{"cond_dim": 192, "cond_dropout": 0.1, "patch_size": [2, 2]}
Rows from block 4 of a small class-conditioned image diffusion model, named by matrix and row number. Rows with one number belong to one neuron. Each number is 50 + 12 x the weight over its row's rms, rounded and kept within 0 to 99. All counts start at 0. After the name is the row's rms in percent of the matrix's.
After each neuron's rows are labels from the 100 images, of 14976 (inputs lightly noised), where the neuron reaches its highest value: "strongest on" is what is common among them; "place" is the part of the image that holds the peak. Only what is clearly more common there than usual is listed. The data: photos of arthropod specimens (BIOSCAN-5M).
# fc1: MLP up (model.blocks.4.mlp.fc1.weight, 768x192), inputs 64-127
# fc2: MLP down (model.blocks.4.mlp.fc2.weight, 192x768, transposed), outputs 64-127

fc1.236 107:38 49 61 43 41 64 44 45 37 56 59 40 58 42 62 47 49 36 53 48 50 64 70 71 42 48 34 68 51 42 43 60 50 48 79 45 34 38 56 48 84 64 58 42 40 47 41 55 44 53 48 49 73 46 46 52 38 48 31 54 51 41 56 55
fc2.236 110:34 55 60 56 55 52 57 47 50 22 66 67 51 48 23 36 55 55 28 42 49 58 22 63 20 45 43 51 41 43 64 78 63 49 26 52 59 56 53 45 29 38 54 68 32 63 69 34 50 46 51 39 30 58 55 33 50 47 28 36 55 54 62 52
strongest on: order Hemiptera
place: centre

fc1.491 090:64 48 41 54 50 40 25 50 46 65 58 43 62 47 56 58 46 30 43 61 53 57 50 56 34 68 38 64 44 67 47 46 25 44 78 65 10 54 24 71 72 53 72 43 51 24 57 37 40 63 45 57 54 44 61 51 44 15 53 62 44 53 61 77
fc2.491 091:61 42 44 53 42 48 62 57 59 21 71 65 58 48 40 38 48 55 31 52 46 50 33 77 47 48 58 50 36 12 58 56 49 52 74 45 82 46 59 44 29 42 59 42 39 30 57 41 42 37 42 38 45 60 58 45 63 72 53 46 43 56 46 71
strongest on: order Hemiptera
place: centre

fc1.309 082:52 58 68 81 47 38 40 50 65 52 57 47 67 30 51 45 50 46 58 43 58 54 34 65 53 47 66 50 46 33 69 41 49 29 42 67 43 59 69 61 51 46 48 55 62 68 41 54 49 52 51 46 48 42 40 43 39 46 54 38 64 56 51 55
fc2.309 080:49 60 69 57 36 67 37 61 56 61 75 42 19 56 58 31 54 44 39 58 55 34 58 26 52 57 48 51 44 51 41 46 56 37 52 68 49 49 63 70 48 40 42 64 40 51 68 53 62 49 52 36 52 35 60 52 35 53 49 32 47 55 28 68
strongest on: order Hymenoptera
place: centre

fc1.249 029:56 44 64 36 38 42 23 59 56 47 47 66 48 34 54 70 37 67 41 29 67 68 34 44 66 49 52 46 60 62 38 46 39 44 67 48 48 40 40 59 38 41 53 44 45 55 53 66 66 20 51 61 59 28 55 44 37 51 61 55 48 76 37 30
fc2.249 032:52 61 59 49 25 43 32 63 59 40 46 70 75 53 54 45 45 30 62 37 45 32 71 41 56 60 50 64 48 40 38 58 48 76 74 63 59 66 49 44 34 52 64 57 71 70 48 61 58 52 51 41 41 53 60 54 36 46 31 58 36 65 44 65
strongest on: order Coleoptera
place: centre

fc1.681 080:51 45 48 28 55 64 82 56 53 35 58 74 26 49 58 56 53 60 42 28 64 60 49 53 45 51 35 42 51 48 20 39 30 65 43 61 50 18 60 27 56 58 51 67 53 48 43 58 57 27 51 67 54 62 56 44 56 65 52 57 34 50 43 32
fc2.681 069:52 51 43 44 47 54 63 31 42 37 62 87 76 45 72 41 46 45 54 57 43 66 63 53 68 42 38 40 67 42 50 58 48 45 45 74 45 54 48 50 52 48 61 77 52 55 57 62 52 62 49 50 48 66 45 62 46 35 75 55 74 56 38 69
strongest on: order Coleoptera
place: centre

fc1.660 093:30 63 80 58 26 59 55 56 40 31 40 25 53 46 27 37 38 57 75 63 40 44 38 32 50 47 35 61 67 67 99 49 45 39 57 58 59 44 46 44 49 43 45 96 49 54 49 47 44 49 49 52 51 41 39 48 52 60 59 49 32 41 28 60
fc2.660 111:50 47 88 59 66 48 46 44 42 46 56 08 58 59 50 59 61 53 72 47 55 48 52 48 45 26 65 58 65 35 36 59 50 34 17 40 47 40 45 57 39 74 73 16 43 62 52 40 38 46 43 44 39 29 59 57 56 40 69 59 66 50 41 69
strongest on: order Hemiptera
place: centre

fc1.408 094:39 39 46 31 63 61 56 47 59 37 41 51 30 37 50 62 48 50 42 35 57 62 51 58 52 57 37 49 45 54 22 50 40 55 57 68 43 26 45 24 47 49 47 78 58 38 48 50 59 09 55 70 59 48 60 53 54 59 46 61 47 67 39 33
fc2.408 081:59 53 40 44 60 58 53 35 33 46 39 68 70 45 47 35 37 45 50 61 47 61 53 44 53 39 40 50 56 49 57 52 43 45 39 78 53 30 42 51 32 63 49 58 47 56 53 58 57 55 46 65 47 76 38 54 48 43 57 59 54 44 54 81
strongest on: order Coleoptera
place: centre

fc1.93 100:59 61 51 81 42 39 43 54 47 50 49 61 58 78 44 24 41 50 47 29 37 51 24 51 75 54 36 67 64 27 44 56 57 77 33 48 66 38 61 52 54 33 51 35 46 58 33 62 34 41 47 52 57 41 57 59 50 54 63 39 52 39 51 82
fc2.93 098:56 50 61 66 57 48 43 45 49 53 67 58 27 45 51 43 38 60 46 44 52 63 62 59 55 50 54 50 57 44 52 35 47 54 52 42 58 61 48 56 38 43 55 58 55 66 68 59 40 44 39 39 41 55 67 62 36 37 46 53 61 51 57 58
strongest on: order Hymenoptera
place: centre

fc1.63 230:40 48 50 40 38 61 57 25 56 44 50 70 39 63 50 43 62 45 40 55 59 45 56 52 56 52 47 56 43 54 50 56 35 59 48 54 56 46 65 49 67 63 43 54 53 54 46 36 50 69 49 78 44 50 62 35 51 36 47 53 49 57 41 57
fc2.63 243:42 44 40 55 51 49 61 24 37 46 45 54 33 55 55 73 47 47 38 47 00 48 47 60 56 49 51 57 47 47 18 64 49 48 42 64 49 54 53 71 48 59 40 54 50 49 58 47 46 54 61 94 42 52 45 45 35 37 46 50 34 58 59 54
strongest on: order Coleoptera
place: middle right

fc1.291 075:55 56 30 44 47 57 33 65 51 66 53 29 54 53 40 63 66 41 54 39 62 65 36 14 62 62 55 42 57 61 25 43 48 64 71 51 57 40 47 57 65 40 40 38 35 67 36 55 36 38 40 57 58 43 53 40 49 62 60 36 52 64 55 64
fc2.291 077:61 59 40 43 33 51 48 28 55 39 56 51 53 58 54 42 51 44 57 48 73 63 57 41 54 39 36 48 60 31 52 50 66 62 38 37 41 58 49 58 37 64 60 57 60 66 45 58 36 53 41 17 48 61 33 48 57 30 42 57 53 78 43 56
strongest on: order Hemiptera
place: centre

fc1.724 087:57 57 48 19 34 56 58 57 68 73 51 41 58 18 64 58 67 49 42 56 53 36 51 35 91 50 35 56 43 65 22 50 43 46 60 66 54 57 33 46 72 54 39 45 56 55 51 41 52 51 60 46 39 53 56 41 45 41 52 56 49 47 59 62
fc2.724 110:57 60 43 58 47 49 59 75 63 38 54 45 79 56 36 40 55 48 65 51 44 38 78 61 54 63 28 45 47 39 52 68 41 54 32 57 59 53 64 40 65 57 48 62 45 21 33 18 42 45 10 39 75 56 60 59 46 56 50 59 49 59 32 47
strongest on: order Coleoptera
place: centre

fc1.287 118:62 63 38 38 69 57 32 66 60 56 50 40 36 43 60 58 69 55 51 46 56 43 27 36 55 51 71 52 40 34 51 55 36 59 47 61 69 45 45 43 51 50 47 54 43 60 46 65 43 63 43 40 39 39 54 45 47 46 56 30 52 66 44 23
fc2.287 121:61 28 47 48 53 48 56 56 56 51 57 41 45 61 42 49 52 42 31 54 57 52 62 54 55 49 71 49 50 37 40 40 55 31 38 61 48 41 47 42 39 68 58 70 40 61 57 59 39 49 62 53 48 53 56 44 43 41 50 52 56 59 66 47
strongest on: order Hymenoptera
place: centre

fc1.318 071:52 42 64 53 48 54 61 51 46 59 53 54 66 52 51 45 43 49 57 52 43 87 56 59 41 40 70 38 59 49 52 66 29 21 51 64 31 76 37 44 52 48 48 58 38 41 42 42 57 46 48 33 45 31 54 54 42 70 30 73 35 45 52 57
fc2.318 069:61 51 59 44 20 43 51 57 54 56 49 49 70 49 75 47 54 44 67 40 35 45 27 77 48 46 47 33 22 60 56 30 60 34 44 64 72 34 46 55 36 42 67 51 54 36 56 58 49 36 42 20 50 49 34 70 62 40 44 50 39 59 61 52
strongest on: order Hemiptera
place: centre

fc1.49 117:55 53 58 56 45 51 42 50 51 44 65 33 63 56 55 63 35 47 32 55 53 67 30 57 24 34 49 59 53 54 59 60 58 36 52 49 56 45 41 48 47 53 55 64 38 33 50 69 46 45 66 52 48 25 41 58 62 75 44 46 51 33 43 29
fc2.49 102:45 49 66 45 46 42 65 61 42 53 45 25 49 43 44 35 53 48 41 47 38 54 45 51 86 64 57 42 38 34 42 55 44 50 33 37 47 61 47 55 55 70 59 19 51 57 36 63 53 48 53 48 38 41 51 46 46 39 64 46 55 56 60 54
strongest on: order Diptera
place: middle right

fc1.526 114:57 49 47 56 61 39 46 46 48 61 50 46 35 50 44 34 47 59 40 29 79 52 45 47 57 46 45 41 38 60 54 11 38 36 49 56 49 68 58 26 44 54 51 40 48 35 29 46 52 69 41 49 51 42 58 47 50 54 58 52 51 57 55 65
fc2.526 098:50 35 77 63 66 61 57 48 54 62 43 58 38 54 79 59 43 57 36 47 19 40 43 47 68 46 57 48 39 40 53 45 44 35 61 45 50 62 41 32 64 54 52 40 57 32 45 45 43 55 69 51 37 33 51 41 54 54 64 60 64 52 50 68
strongest on: order Hemiptera
place: centre; bottom left

fc1.676 099:63 63 33 40 52 59 66 46 42 51 58 69 37 35 33 41 58 64 72 45 48 49 39 39 66 51 21 49 41 34 22 45 63 46 62 45 63 39 49 72 61 45 33 41 37 55 45 57 34 46 58 73 48 48 48 29 50 56 55 72 45 68 65 42
fc2.676 112:70 42 37 49 59 41 42 24 52 59 42 67 44 43 51 60 33 58 66 55 43 70 57 68 47 33 51 45 59 37 33 52 57 38 58 44 41 37 51 59 47 69 50 61 56 71 59 59 36 43 61 19 66 63 76 63 66 29 60 56 42 66 66 48
strongest on: order Hymenoptera
place: centre

fc1.51 120:40 37 44 48 42 60 75 50 59 50 53 51 63 27 51 58 44 50 36 35 50 60 53 59 38 70 49 38 50 83 46 35 58 42 48 48 48 32 65 43 40 47 43 37 40 51 50 58 41 78 51 27 63 71 60 41 50 51 72 49 51 34 52 62
fc2.51 121:59 45 49 21 52 49 55 33 50 61 32 67 47 48 45 58 49 40 56 52 56 43 48 44 37 63 58 68 39 47 28 58 16 66 69 49 62 47 55 50 63 40 46 73 42 50 54 64 32 48 32 19 49 65 35 55 29 47 66 59 48 57 77 46
strongest on: order Diptera
place: top centre

fc1.169 131:32 34 49 59 41 80 76 48 49 56 47 44 24 53 55 58 42 39 53 47 39 31 47 74 44 49 35 30 30 58 45 42 56 48 43 54 60 46 47 37 66 65 50 59 38 54 50 58 36 45 49 42 38 30 57 51 46 63 52 59 52 64 33 69
fc2.169 124:33 13 42 49 59 40 53 36 37 44 43 55 43 60 24 35 45 49 60 43 40 48 69 60 49 47 46 42 61 39 18 48 64 53 74 53 54 44 37 58 58 29 42 54 44 44 52 69 38 49 46 42 57 18 51 47 48 25 48 65 31 39 36 61
strongest on: order Coleoptera
place: centre

fc1.43 122:30 36 25 48 48 57 40 60 55 46 62 76 46 54 45 55 65 67 56 40 36 41 36 67 44 32 37 33 75 12 55 49 50 35 45 36 64 49 69 37 30 35 41 53 61 42 47 71 52 56 69 37 49 57 43 52 55 55 42 63 39 47 51 63
fc2.43 113:43 49 42 42 49 42 36 76 62 55 53 54 28 48 51 33 53 54 60 68 59 46 48 61 62 55 46 65 49 49 26 44 40 77 60 40 47 24 51 55 39 50 46 54 59 62 51 50 41 53 50 37 62 44 72 41 35 53 69 59 72 57 61 55
strongest on: order Hemiptera
place: centre