Weights of a small class-conditioned image diffusion model.
Model: moe expert_choice, layers 8.
Training: muon at rate 0.028, 5600 steps, batches of 64.
Rows from block 2 of a small class-conditioned image diffusion model, named by matrix and row number. Rows with one number belong to one neuron. Each number is 500 + 50 x the weight over its row's rms, rounded and kept within 0 to 999. All counts start at 0. Numbers have three digits each.
After each neuron's rows are labels from the 100 images, of 14976 (inputs lightly noised), where the neuron reaches its highest value: "top examples" is what is common among them; "patch colour" is the nearest of a few named colours to the mean colour under the peak. Only what is clearly more common there than usual is listed. The data: photos of arthropod specimens (BIOSCAN-5M). In brackets: how many of the 100.
# fc1: MLP up (model.blocks.2.mlp.fc1.weight, 768x192), inputs 64-127
# fc2: MLP down (model.blocks.2.mlp.fc2.weight, 192x768, transposed), outputs 64-127

fc1.203:537520460475510493480502440466519594509575523439558439465521550468524515446408469512581494526439495587486586551575485488555434547532514481533528447512443411459517453510459472520463473511499539
fc2.203:477554457519517507468438462439455540565507527503435517440477515464447537497475593548448502462484373417526472463457477486473554481473470501513402543499533503452490526487511481575505550499491446
top examples: order Hemiptera (46)
patch colour: grey (59); brown (30)

fc1.231:370497571479564413537453496407464618480487490509532483460506492459499414493540509472430531397518539588546463483395544456497450512480479534570533486390479553487527493556519586514490503550442489
fc2.231:469591478517579451524481529596490480568519516549570502498541526598522456549462507427441490487574469456476419590527509520421524497500511489481413453579470413567552412487450446476536593535494506
top examples: order Hymenoptera (60)
patch colour: grey (57); brown (39)

fc1.666:443371550606528521491431559459573522513464398552481496494586504444455530440512409506501499490457518514582570497509508487420390529416438438498514482502438513515524569426511427494466543532498605
fc2.666:482395538487598541522504594451548508405535589513520511468468578477491483468423524540456413582577475475516530492580396466480503573528554541506499498498485476481529561422526463483525489546507474
top examples: order Hemiptera (43)
patch colour: grey (35); brown (25)

fc1.454:475601454554498456682479529561520563470436496443457564481488570633531590482475460459535489523572460483573472490436419462446489495533566492495530491477472530527556563533551586520500468462453499
fc2.454:503514590490447512369552548475497508471491542494500448569486472429594548624569524511526389484550587516562458538517360647485596534463491493579470519527506544552435517446485519554414492528464542
top examples: order Hymenoptera (51)
patch colour: brown (74); black (26)

fc1.427:466490579550551523509427541476411526456500488490467549445506528488455430495499528459523529515511440496551559499502455578507495445492497572454560422545453378523497493494528590412460549521478416
fc2.427:515452403530480547465558483500540422463511476483440422586579480479540526502389523493513513514550435537442510464663529539546552436501500527512454513437498536475498522570586578494523501450467487
top examples: order Hemiptera (30)
patch colour: grey (65)

fc1.669:576535482512475526504537521456450493526537478452510453542486536494468488479489460480513518523465514476389513496463517617551465565478499580427495488473580448488420451467566497564420474496529555
fc2.669:427580624534526422585540563515460493593479592439499466509486484473551478528522405576501571466456489531402390630438452534420515496518545517541536406529455505450514422603573424435489462488453516
top examples: order Hymenoptera (53)
patch colour: grey (88)

fc1.767:475499494443539452546489523554540451439552496465538467478464491498400569469427574566480498516467549553466508417406527465512483469527496425539524540451596436443508461500495516538534481493502475
fc2.767:583511504505447492563501488435529562440466535512570525519530453591417516549517433507545431403435588486561434580514476541522437584502478559417556406474458463536538457554466505483498593470482435
top examples: order Hymenoptera (43)
patch colour: grey (80)

fc1.514:416550511501445484414499497481508552464502553518528539414535581443458575564457472479526460509454521499440541450554524519413508456473517519440489528493471520413551426489565538550429493535515544
fc2.514:515551432439500552476473569523489534518503552447521497465489481569482488540470562470568500458526428516547523517625489471492535484566497466496582368508445520413555453472395516461472481404563494
top examples: order Hymenoptera (44)
patch colour: grey (52)

fc1.604:498494477503529401526577463496612475462494522514524522526463476574535555474458546459400436512598510486475511416515523431501505481463502514495579560481420598530519508472373481540519487463486462
fc2.604:459485524601478544444450634525433503461556530482491507436558489513511591488581447507504456517529582429477524484526467453442452495553456526457496438504591528485406498586508530548419453522497468
top examples: order Diptera (64)
patch colour: grey (36)

fc1.369:532525442469529515418477533481403572479496516489497458542523508450470585481531485592420589529444517498491491457495572509516587489593457512482504572523538489511461497541487451443561519490458484
fc2.369:435541436499533592454556527526518448428511528435498438565534483492571465494503489478458457471489485517570498507458457554535468515499512492562548451523471496537461542564440488495548582440486512
top examples: order Hymenoptera (42)
patch colour: white (63)

fc1.530:505575463448472548438501470460498527357396499496519440500478468487530494515494491533501532485488448488480463531473474462497504428548508488451479467464541396470491468495482561506517475463548493
fc2.530:434549583473434488512478524461550490492475421455516489459526511527518475493495406571535520506521540449477443439486492566407499509494533456466472499534586612428441423547546605571555442420474524
top examples: order Hymenoptera (61)
patch colour: grey (39)

fc1.285:464459536462713501452546489450549417582442513493478482513500563507443464517532517510459490491512419509441503588478461344481525624532562474529530459455593442565562412412538490439604481589440518
fc2.285:494537522476573505530485526649508543457438462463438471543545513512523447481506550568461481519582481551543504405471476482573478577498493495493478543512471462541550507414466496473481584586476497
top examples: order Hymenoptera (43)
patch colour: grey (76)

fc1.716:519458561536498558566511357471491498489553537561573419554426521521534503530490596519500549508491468576548491471383478446511465538472512539503462500429419520522510465538426532566430500499425445
fc2.716:394558489419512457437512430474447502452492538417526466558498499546557431474449540569540535437523511522523560616460514481486559473474482543514507560495517518403463453514550611398508509455453538
top examples: order Coleoptera (36)
patch colour: grey (57)

fc1.33:446482415470566440504567464503445618461503448499564536436419516518539526433479489517454431487474445479546549465470465481470535479433560459434478526556433485524515500460493427566504496554540565
fc2.33:459556514513339465553494437415496471528519512552520485543459458499493555503476498514453542460442538510540456496518486452519533432503464499561543477494517452470499408443574528557493461452457478
top examples: order Hemiptera (43)
patch colour: grey (64)

fc1.596:510489482499490600473560483505503448548510503429457476479477540449535471503502522510452451518496467441544521437541428576517473471468488476511514444549437538506431504550412454391628470583497534
fc2.596:499529548489620448514458519412483446511470569462502512491462401560424498478474480469512436493598404479436506541468497522537501462404453569465469490434487565529445497647533503490530538538489524
top examples: order Hemiptera (49)
patch colour: grey (58)

fc1.331:499555461509486472441450473487529415524530554474504527520442554501509452439446512542482491513546511587517534482514515494458532540427469468406528484460466493553521455501441522536513484553494448
fc2.331:459432488459561489561538514457538540536575508453512507561477483579434492483524406517540545422466472504511483477451511459479462542467521466529494515462520533409439498511498509495481429476612494
top examples: order Hymenoptera (50)
patch colour: grey (33)

fc1.173:521471486507543471545552518455467539531461513604488513398492446428483400548436512493531522533453422560559532523601455390571468393517525481498477477486525477493400518507485440616550547496568534
fc2.173:393477562560547533535478489623506451458383470521522511517510468514569456479459550458458439538446499484501515512549477475386527489504540530479537596477444429490558564545560452522572561477442474
top examples: order Coleoptera (72)
patch colour: brown (84)

fc1.409:518486403513553524434485414505487393544506553484453439492402529472503549560556533544528450501452517602435435626445450502450472558537600525485475443487418411418550468417513540418569569380492613
fc2.409:579595561573550500462439538449433539593512441523453455490480488465432493527538450436459539537484532433514408531449514425547549589549448471516590556488441442456417461588477453492538473480515479
top examples: order Coleoptera (46)
patch colour: grey (87)

fc1.403:436538551518470565564564493479449467461479513422523429506506518509440562486535463445520476473465503582556477440491587529462607458431508564481550473501484584433485434490446520495464435436547609
fc2.403:502572528505463474371535424586417607458504458550461497523462467522528432545579482524516561516531536514493550484540487499434566448543495488499497474483480501448651528458488433388512465527558501
top examples: order Hymenoptera (42)
patch colour: grey (68)

fc1.481:509452455573485565524510519504492548532526501511469428526532485540514477501507523419541540555559508574420509367556427485462495491477470485592548454545534490474523439578417564575442477496450490
fc2.481:500511510446552410498450612539573480370463476542457495447531475458532534477525496449456460386536528462493499494583570609661619463451499420472513515528587520431460421513529528517434460511497398
top examples: order Hemiptera (35)
patch colour: grey (42)

fc1.682:466587422495549490479413454475562569432450597575475449492473453404561466499503479518441473502584466508520519501414549440471534484441483465438464507581457512556528377494568565514526516488348529
fc2.682:455558493462504449450595465429479495513461463428525494444532543521540420547484585530519479424499497452415297492436480530494491518534558437487524488462479541502610490456536504596487515527466445
top examples: order Hymenoptera (67)
patch colour: grey (62); brown (36)

fc1.172:499438424546477443650541444486487403460553449595527504575468488494584478465464417511480511438430569577549508491532511530519488440470464466395450506491557578521486527438531554452524498480572530
fc2.172:488432605456452470519502552407481587507531439559507527457493539553458484535516497463495573417481495463474490620476458539553541438435421562499508504441441447548434478440487438503512482475534498
top examples: order Coleoptera (46)
patch colour: black (81)

fc1.497:460672541509539483532445399439568488485523493509491521518495497488507424426496490519537445488446465508474491468417522484471475467451529505363471460496439547565397428525493451462511442442405413
fc2.497:456525383484576484465576533563438545579517447436470465459481625507492411523497517516571509523367430511521454524489540478477494450447528424510523513460474429506551480547470489472471455544515469
top examples: order Hymenoptera (50)
patch colour: grey (67)

fc1.336:509393485548529516564413548500481452449549454497458470446501532469433508381427435477499443498489512467542561504427438469506367462452465461540530523449487499445460518479411452465457513471473512
fc2.336:394576469570519560518507544482457565534470480582397450514473472536516565520564461507553488459575608499521507479417525434501535506460511501559489530443484554497434446515472463475431462480630522
top examples: order Diptera (64)
patch colour: grey (55)

fc1.424:497544508379488432585529514492489493507463516513474474527480541538491529507459487527616485510487546509489478495447476479494381495480603579539525435548543544552561503484553460511486480538476438
fc2.424:574615562566509572518556468495562507554542452560634503516571488578491411466564448492486486500470511406533468505460525479552556464541424518443532516521465420563426483594488487492462524544580468
top examples: order Lepidoptera (25)
patch colour: grey (65)

fc1.50:520510518581449458539443534422550563503521533477567527549519528440510599623519492479485489508520455452581430502492429474518500553471510495430440452443559475500506538497547632541495465574510457
fc2.50:466483462542474484406446533424446478560464479476505510466489543542457550479532527519530548524476481520528557621501488520502541442476443626523526529449449565548460553565411622556453491470555544
top examples: order Hymenoptera (75)
patch colour: brown (63); grey (31)

fc1.583:567494497510421449416392459470487451455424544487461458547487512530475475550535491525512510529535500502410529556531492479461508512459476525465496593550586497519513510477517576497466489324480391
fc2.583:451445472513409485496552479522475523483507426522431469526377491551567529484454544523487510494501590477533559451466425445450524436519464545489472394511551428526549522492511458497533469490368534
top examples: order Hymenoptera (50)
patch colour: grey (45); brown (32)

fc1.338:524356496524465451525461563448495562457590531506426531549520480443512469551422552518571513452419603534569504537453524564517475468504494527485531576518476485539528391476560497509446542454580539
fc2.338:489537570545506428421445597522564529486481571497502494428490478441477438542498498445449479545458561454538419549479478585598467522557456607471450358530473543467445441520562521512547412411452514
top examples: order Coleoptera (46)
patch colour: grey (67)

fc1.251:535504550499480479532476599452572532430520529567514473476527450461558508497609476533427528491583568478558554522517447497504474553470545560484533491517429475385589479587506516542540478478587459
fc2.251:567466514491485520502558517533425507510478482561483568529502536552450448387467561568576454406591415485425528551585475636525526478454514487503555461522531554505558549489525586564579482528507464
top examples: order Lepidoptera (26)
patch colour: brown (61); grey (28)

fc1.157:464535521497485433523585550524606528387520498511494500518506456512478454624456462565555452525474505536529520547500498489503468474478533425488489473471406473531452426546526525439459579467504493
fc2.157:532436500440550530489596557499539451531537555504510532370453506475510428537503560502449531482476429491558480592554505608513545535501468526553510463511605518485520570478559492565507458535448425
top examples: order Diptera (66)
patch colour: grey (59)

fc1.762:552498418544543506471471498471503512596535569505437537489531488521431470509551498459460584502567438527408464529477501461564506506489533495524463570513515531538439523485494501552457434643459485
fc2.762:448553564465556507489548437504448469498468536430462469530554481394478468413465544577417549529513558413485453523467503557446558429454531571449481474491475529477549513523417525589516510463473420
top examples: order Hymenoptera (52)
patch colour: grey (67); brown (27)

fc1.533:461586493524342532478559559550516462590498677461415497597485470497524563496560493505527474497496473520460487526494495669531489462494529514476502463483500408444559447601493549579549552458505450
fc2.533:527518590531436491470457465455542543550588376489518488420505587534593479552498551481537478514517486472478489438465496416518520502553471439504622499491574403465429368513533523531503561428575484
top examples: order Hymenoptera (45)
patch colour: grey (40)

fc1.332:468604409472448433542569534442461415525534495528515513471543520488472497463508487487482536474385434475418462486508533514487472461462410522469556478525412396408585427502557468585406555574573482
fc2.332:547543585444450547487477503441505520546465451582514488511493601525523574432529537470435456530566414510559487571494480520461527514478549547472528436459457449476453534448473492453474569407453486
top examples: order Coleoptera (45); order Hemiptera (29)
patch colour: grey (79)

fc1.469:489531471558432475509549517575577476393532488547485520591540479473480492537529446486467533478451493473495464609497489611603467559523444496475469528507404563500510491434490502579503511550495605
fc2.469:492412569515494463492452558429582507451569576465483546509523522478529563484550448567493526537467601470515506454519491582530505516502514560422522497467535555505475501520545462495492431492471525
top examples: order Hymenoptera (45)
patch colour: grey (58); brown (38)

fc1.139:385544506497510525545582409478459606430527512560616526518442486465550464468429507506449449501519437537597571432429447565437491486535501450500431523377616483511469415433509462608534536574470446
fc2.139:544541606550467480545488482450437566487468502584545433488475531575509430449474513540553544508438490449473504604552439504510468483470475499539434519484539493440464520466428422573467548465541457
top examples: order Hymenoptera (42)
patch colour: grey (59)

fc1.698:456502491517544469542505465581599549532593433475544527541564497508428524429524499472503449502522509570576530465413515476522536553518525538581558508332490511515563377434551445522554503496603492
fc2.698:487491449483659514441479465573508531561496643497493476474514449456456500440459482524515458504481543439604487470477489480435505501450442558512468528511492492497449583571513505488481464614554444
top examples: order Hemiptera (47)
patch colour: grey (34)

fc1.591:508510526465446470592395537487474463476491511507555560517472509490466522506527471470515495534489487486422466494433554519465414456596445515480539498467524484591567426530587451577494558442495555
fc2.591:516540604431455463561474477493462533558505512489532500398500474541484518486494460484566472497458445447517481619530555459450508526579585507431400536453597415568505480594569401571433463551480546
top examples: order Hymenoptera (71)
patch colour: grey (64); brown (36)

fc1.402:437505620383502529473528428495514482444559512456438608504516488404551504493510411447482484499524422512499530474465467603486499463472493515550499525515538542570452393526537533501522536531402518
fc2.402:568549438464475449481467499465491447439425445469479518587460426593523570457495497528466506559534527504511480516503509505547533520528461564531541516453539557507600560508502527407495443474443495
top examples: order Hemiptera (44)
patch colour: grey (51)

fc1.298:510514552563490448505533501479554538465587489530500470550461491572436527568491499517648416522497531434546447504433450553533449382524498592510513416532568516534512552552481553390460448501482511
fc2.298:461579547592519541477396459537461481545465552511477467507520633394516509461516512520555533484456425510526542578545515511443515519538489592486480465478444404520442511525445506492459502515503602
top examples: order Hymenoptera (51)
patch colour: brown (71)

fc1.317:466364425556451531514484557543646587484505525535521513429531561511492445539557443463531531496510594530425544469540482449484516440518513582473481465432488527510478492453440477439448587460527549
fc2.317:555485515485504458417668603490511465548472507542513531599505492509503480539607498570454482510537477513478404519498501415476485475493448503491576474452443451507403581541542400452518576545524523
top examples: order Coleoptera (40)
patch colour: brown (73)

fc1.574:493527518493554568514543473572439560481458533483458493536421529531533577523541392441450533514306438533435479377471485507515487472461458491536575431524464475525536560495485496505517499456520631
fc2.574:409578499478489528450532582416591504518481478492583507449487504504368625443513559479543527422492527426407588493499505556641510474407594548538425481479586441541491504479559499554567481505463408
top examples: order Hemiptera (58)
patch colour: grey (31)

fc1.482:438523472532580501472494466400583453512519506492517517579456590545514384446519426540435428514426433530523512452478495541445488507521556569411527513531440443574601388539520411431505522572571498
fc2.482:527501496545519547497451516457518529622522349539500503504540526549521520439508511569464479486495483510591481500446502429606477525476596415522461494535508496563465490547542453484465489492495517
top examples: order Hemiptera (56); family Aleyrodidae (26)
patch colour: grey (28)

fc1.213:500478610469579526557484445522517451432509582510441562505529608490479566489522528512526523481526516485445428470490480588484507524452571519529463483518556430541577555415542551469438455420593477
fc2.213:540494559452456447487481476597471541545511421540510543532398435488444525519552467503496511545477502583549485494504449487541524498492638512548480495502433518508550513407486566455531533555533528
top examples: order Coleoptera (49)
patch colour: grey (52)

fc1.3:428437535577583409525512454497469535482499438601561488492481482573483459541410531555481389479514536537565560548423460482482474452467500457535444534481488494559596441498513544484431452591505449
fc2.3:547452598577546563497537517620383558616484560522452486559563506511464531533503482472531495454475498475574589591508385403513433534452445607585449520495493524559459498569526471501542540433541462
top examples: order Hymenoptera (44)
patch colour: grey (57); brown (43)

fc1.209:506505432468681438491596470349542552470446535477454473457519532435483550467506538468432488484479482478512466505472498531427492399506558477433476489517556453520519485337545534452530489441503471
fc2.209:556483528553473519415514532642502466519511479505530483516500639516569448505525493560440487591462450560524517429555450434539513466449558482538555517491503421453520587436406525458590486517498510
top examples: order Hymenoptera (65)
patch colour: grey (61); brown (27)

fc1.632:586433557498578501517482594524509470539495504536456450460445549574529499498539479500544500507473503519510485510443513591456502526485537537522484461482581388473509529487500485518432522519455334
fc2.632:418432412502505482472498568407466407613612443460536472531502553472477581457504597461492519500474469519515487544495486440567443503460443528464485530533538453484499535453470508528516565499515425
top examples: order Coleoptera (44)
patch colour: black (56); grey (28)

fc1.724:501515489506465419521484475597505411515492523521467437554516533561438451445519469519447506436443517489436519539428474526597478587542521471462476490516434557559474475642493535506457455590471546
fc2.724:463476520504642508559619526460598559493506518421489556518528490495519450552511628509442479538496447467522488437540461456503460487467509447537438490516502536551513498601512479503533551554542515
top examples: order Hemiptera (30)
patch colour: grey (57); brown (40)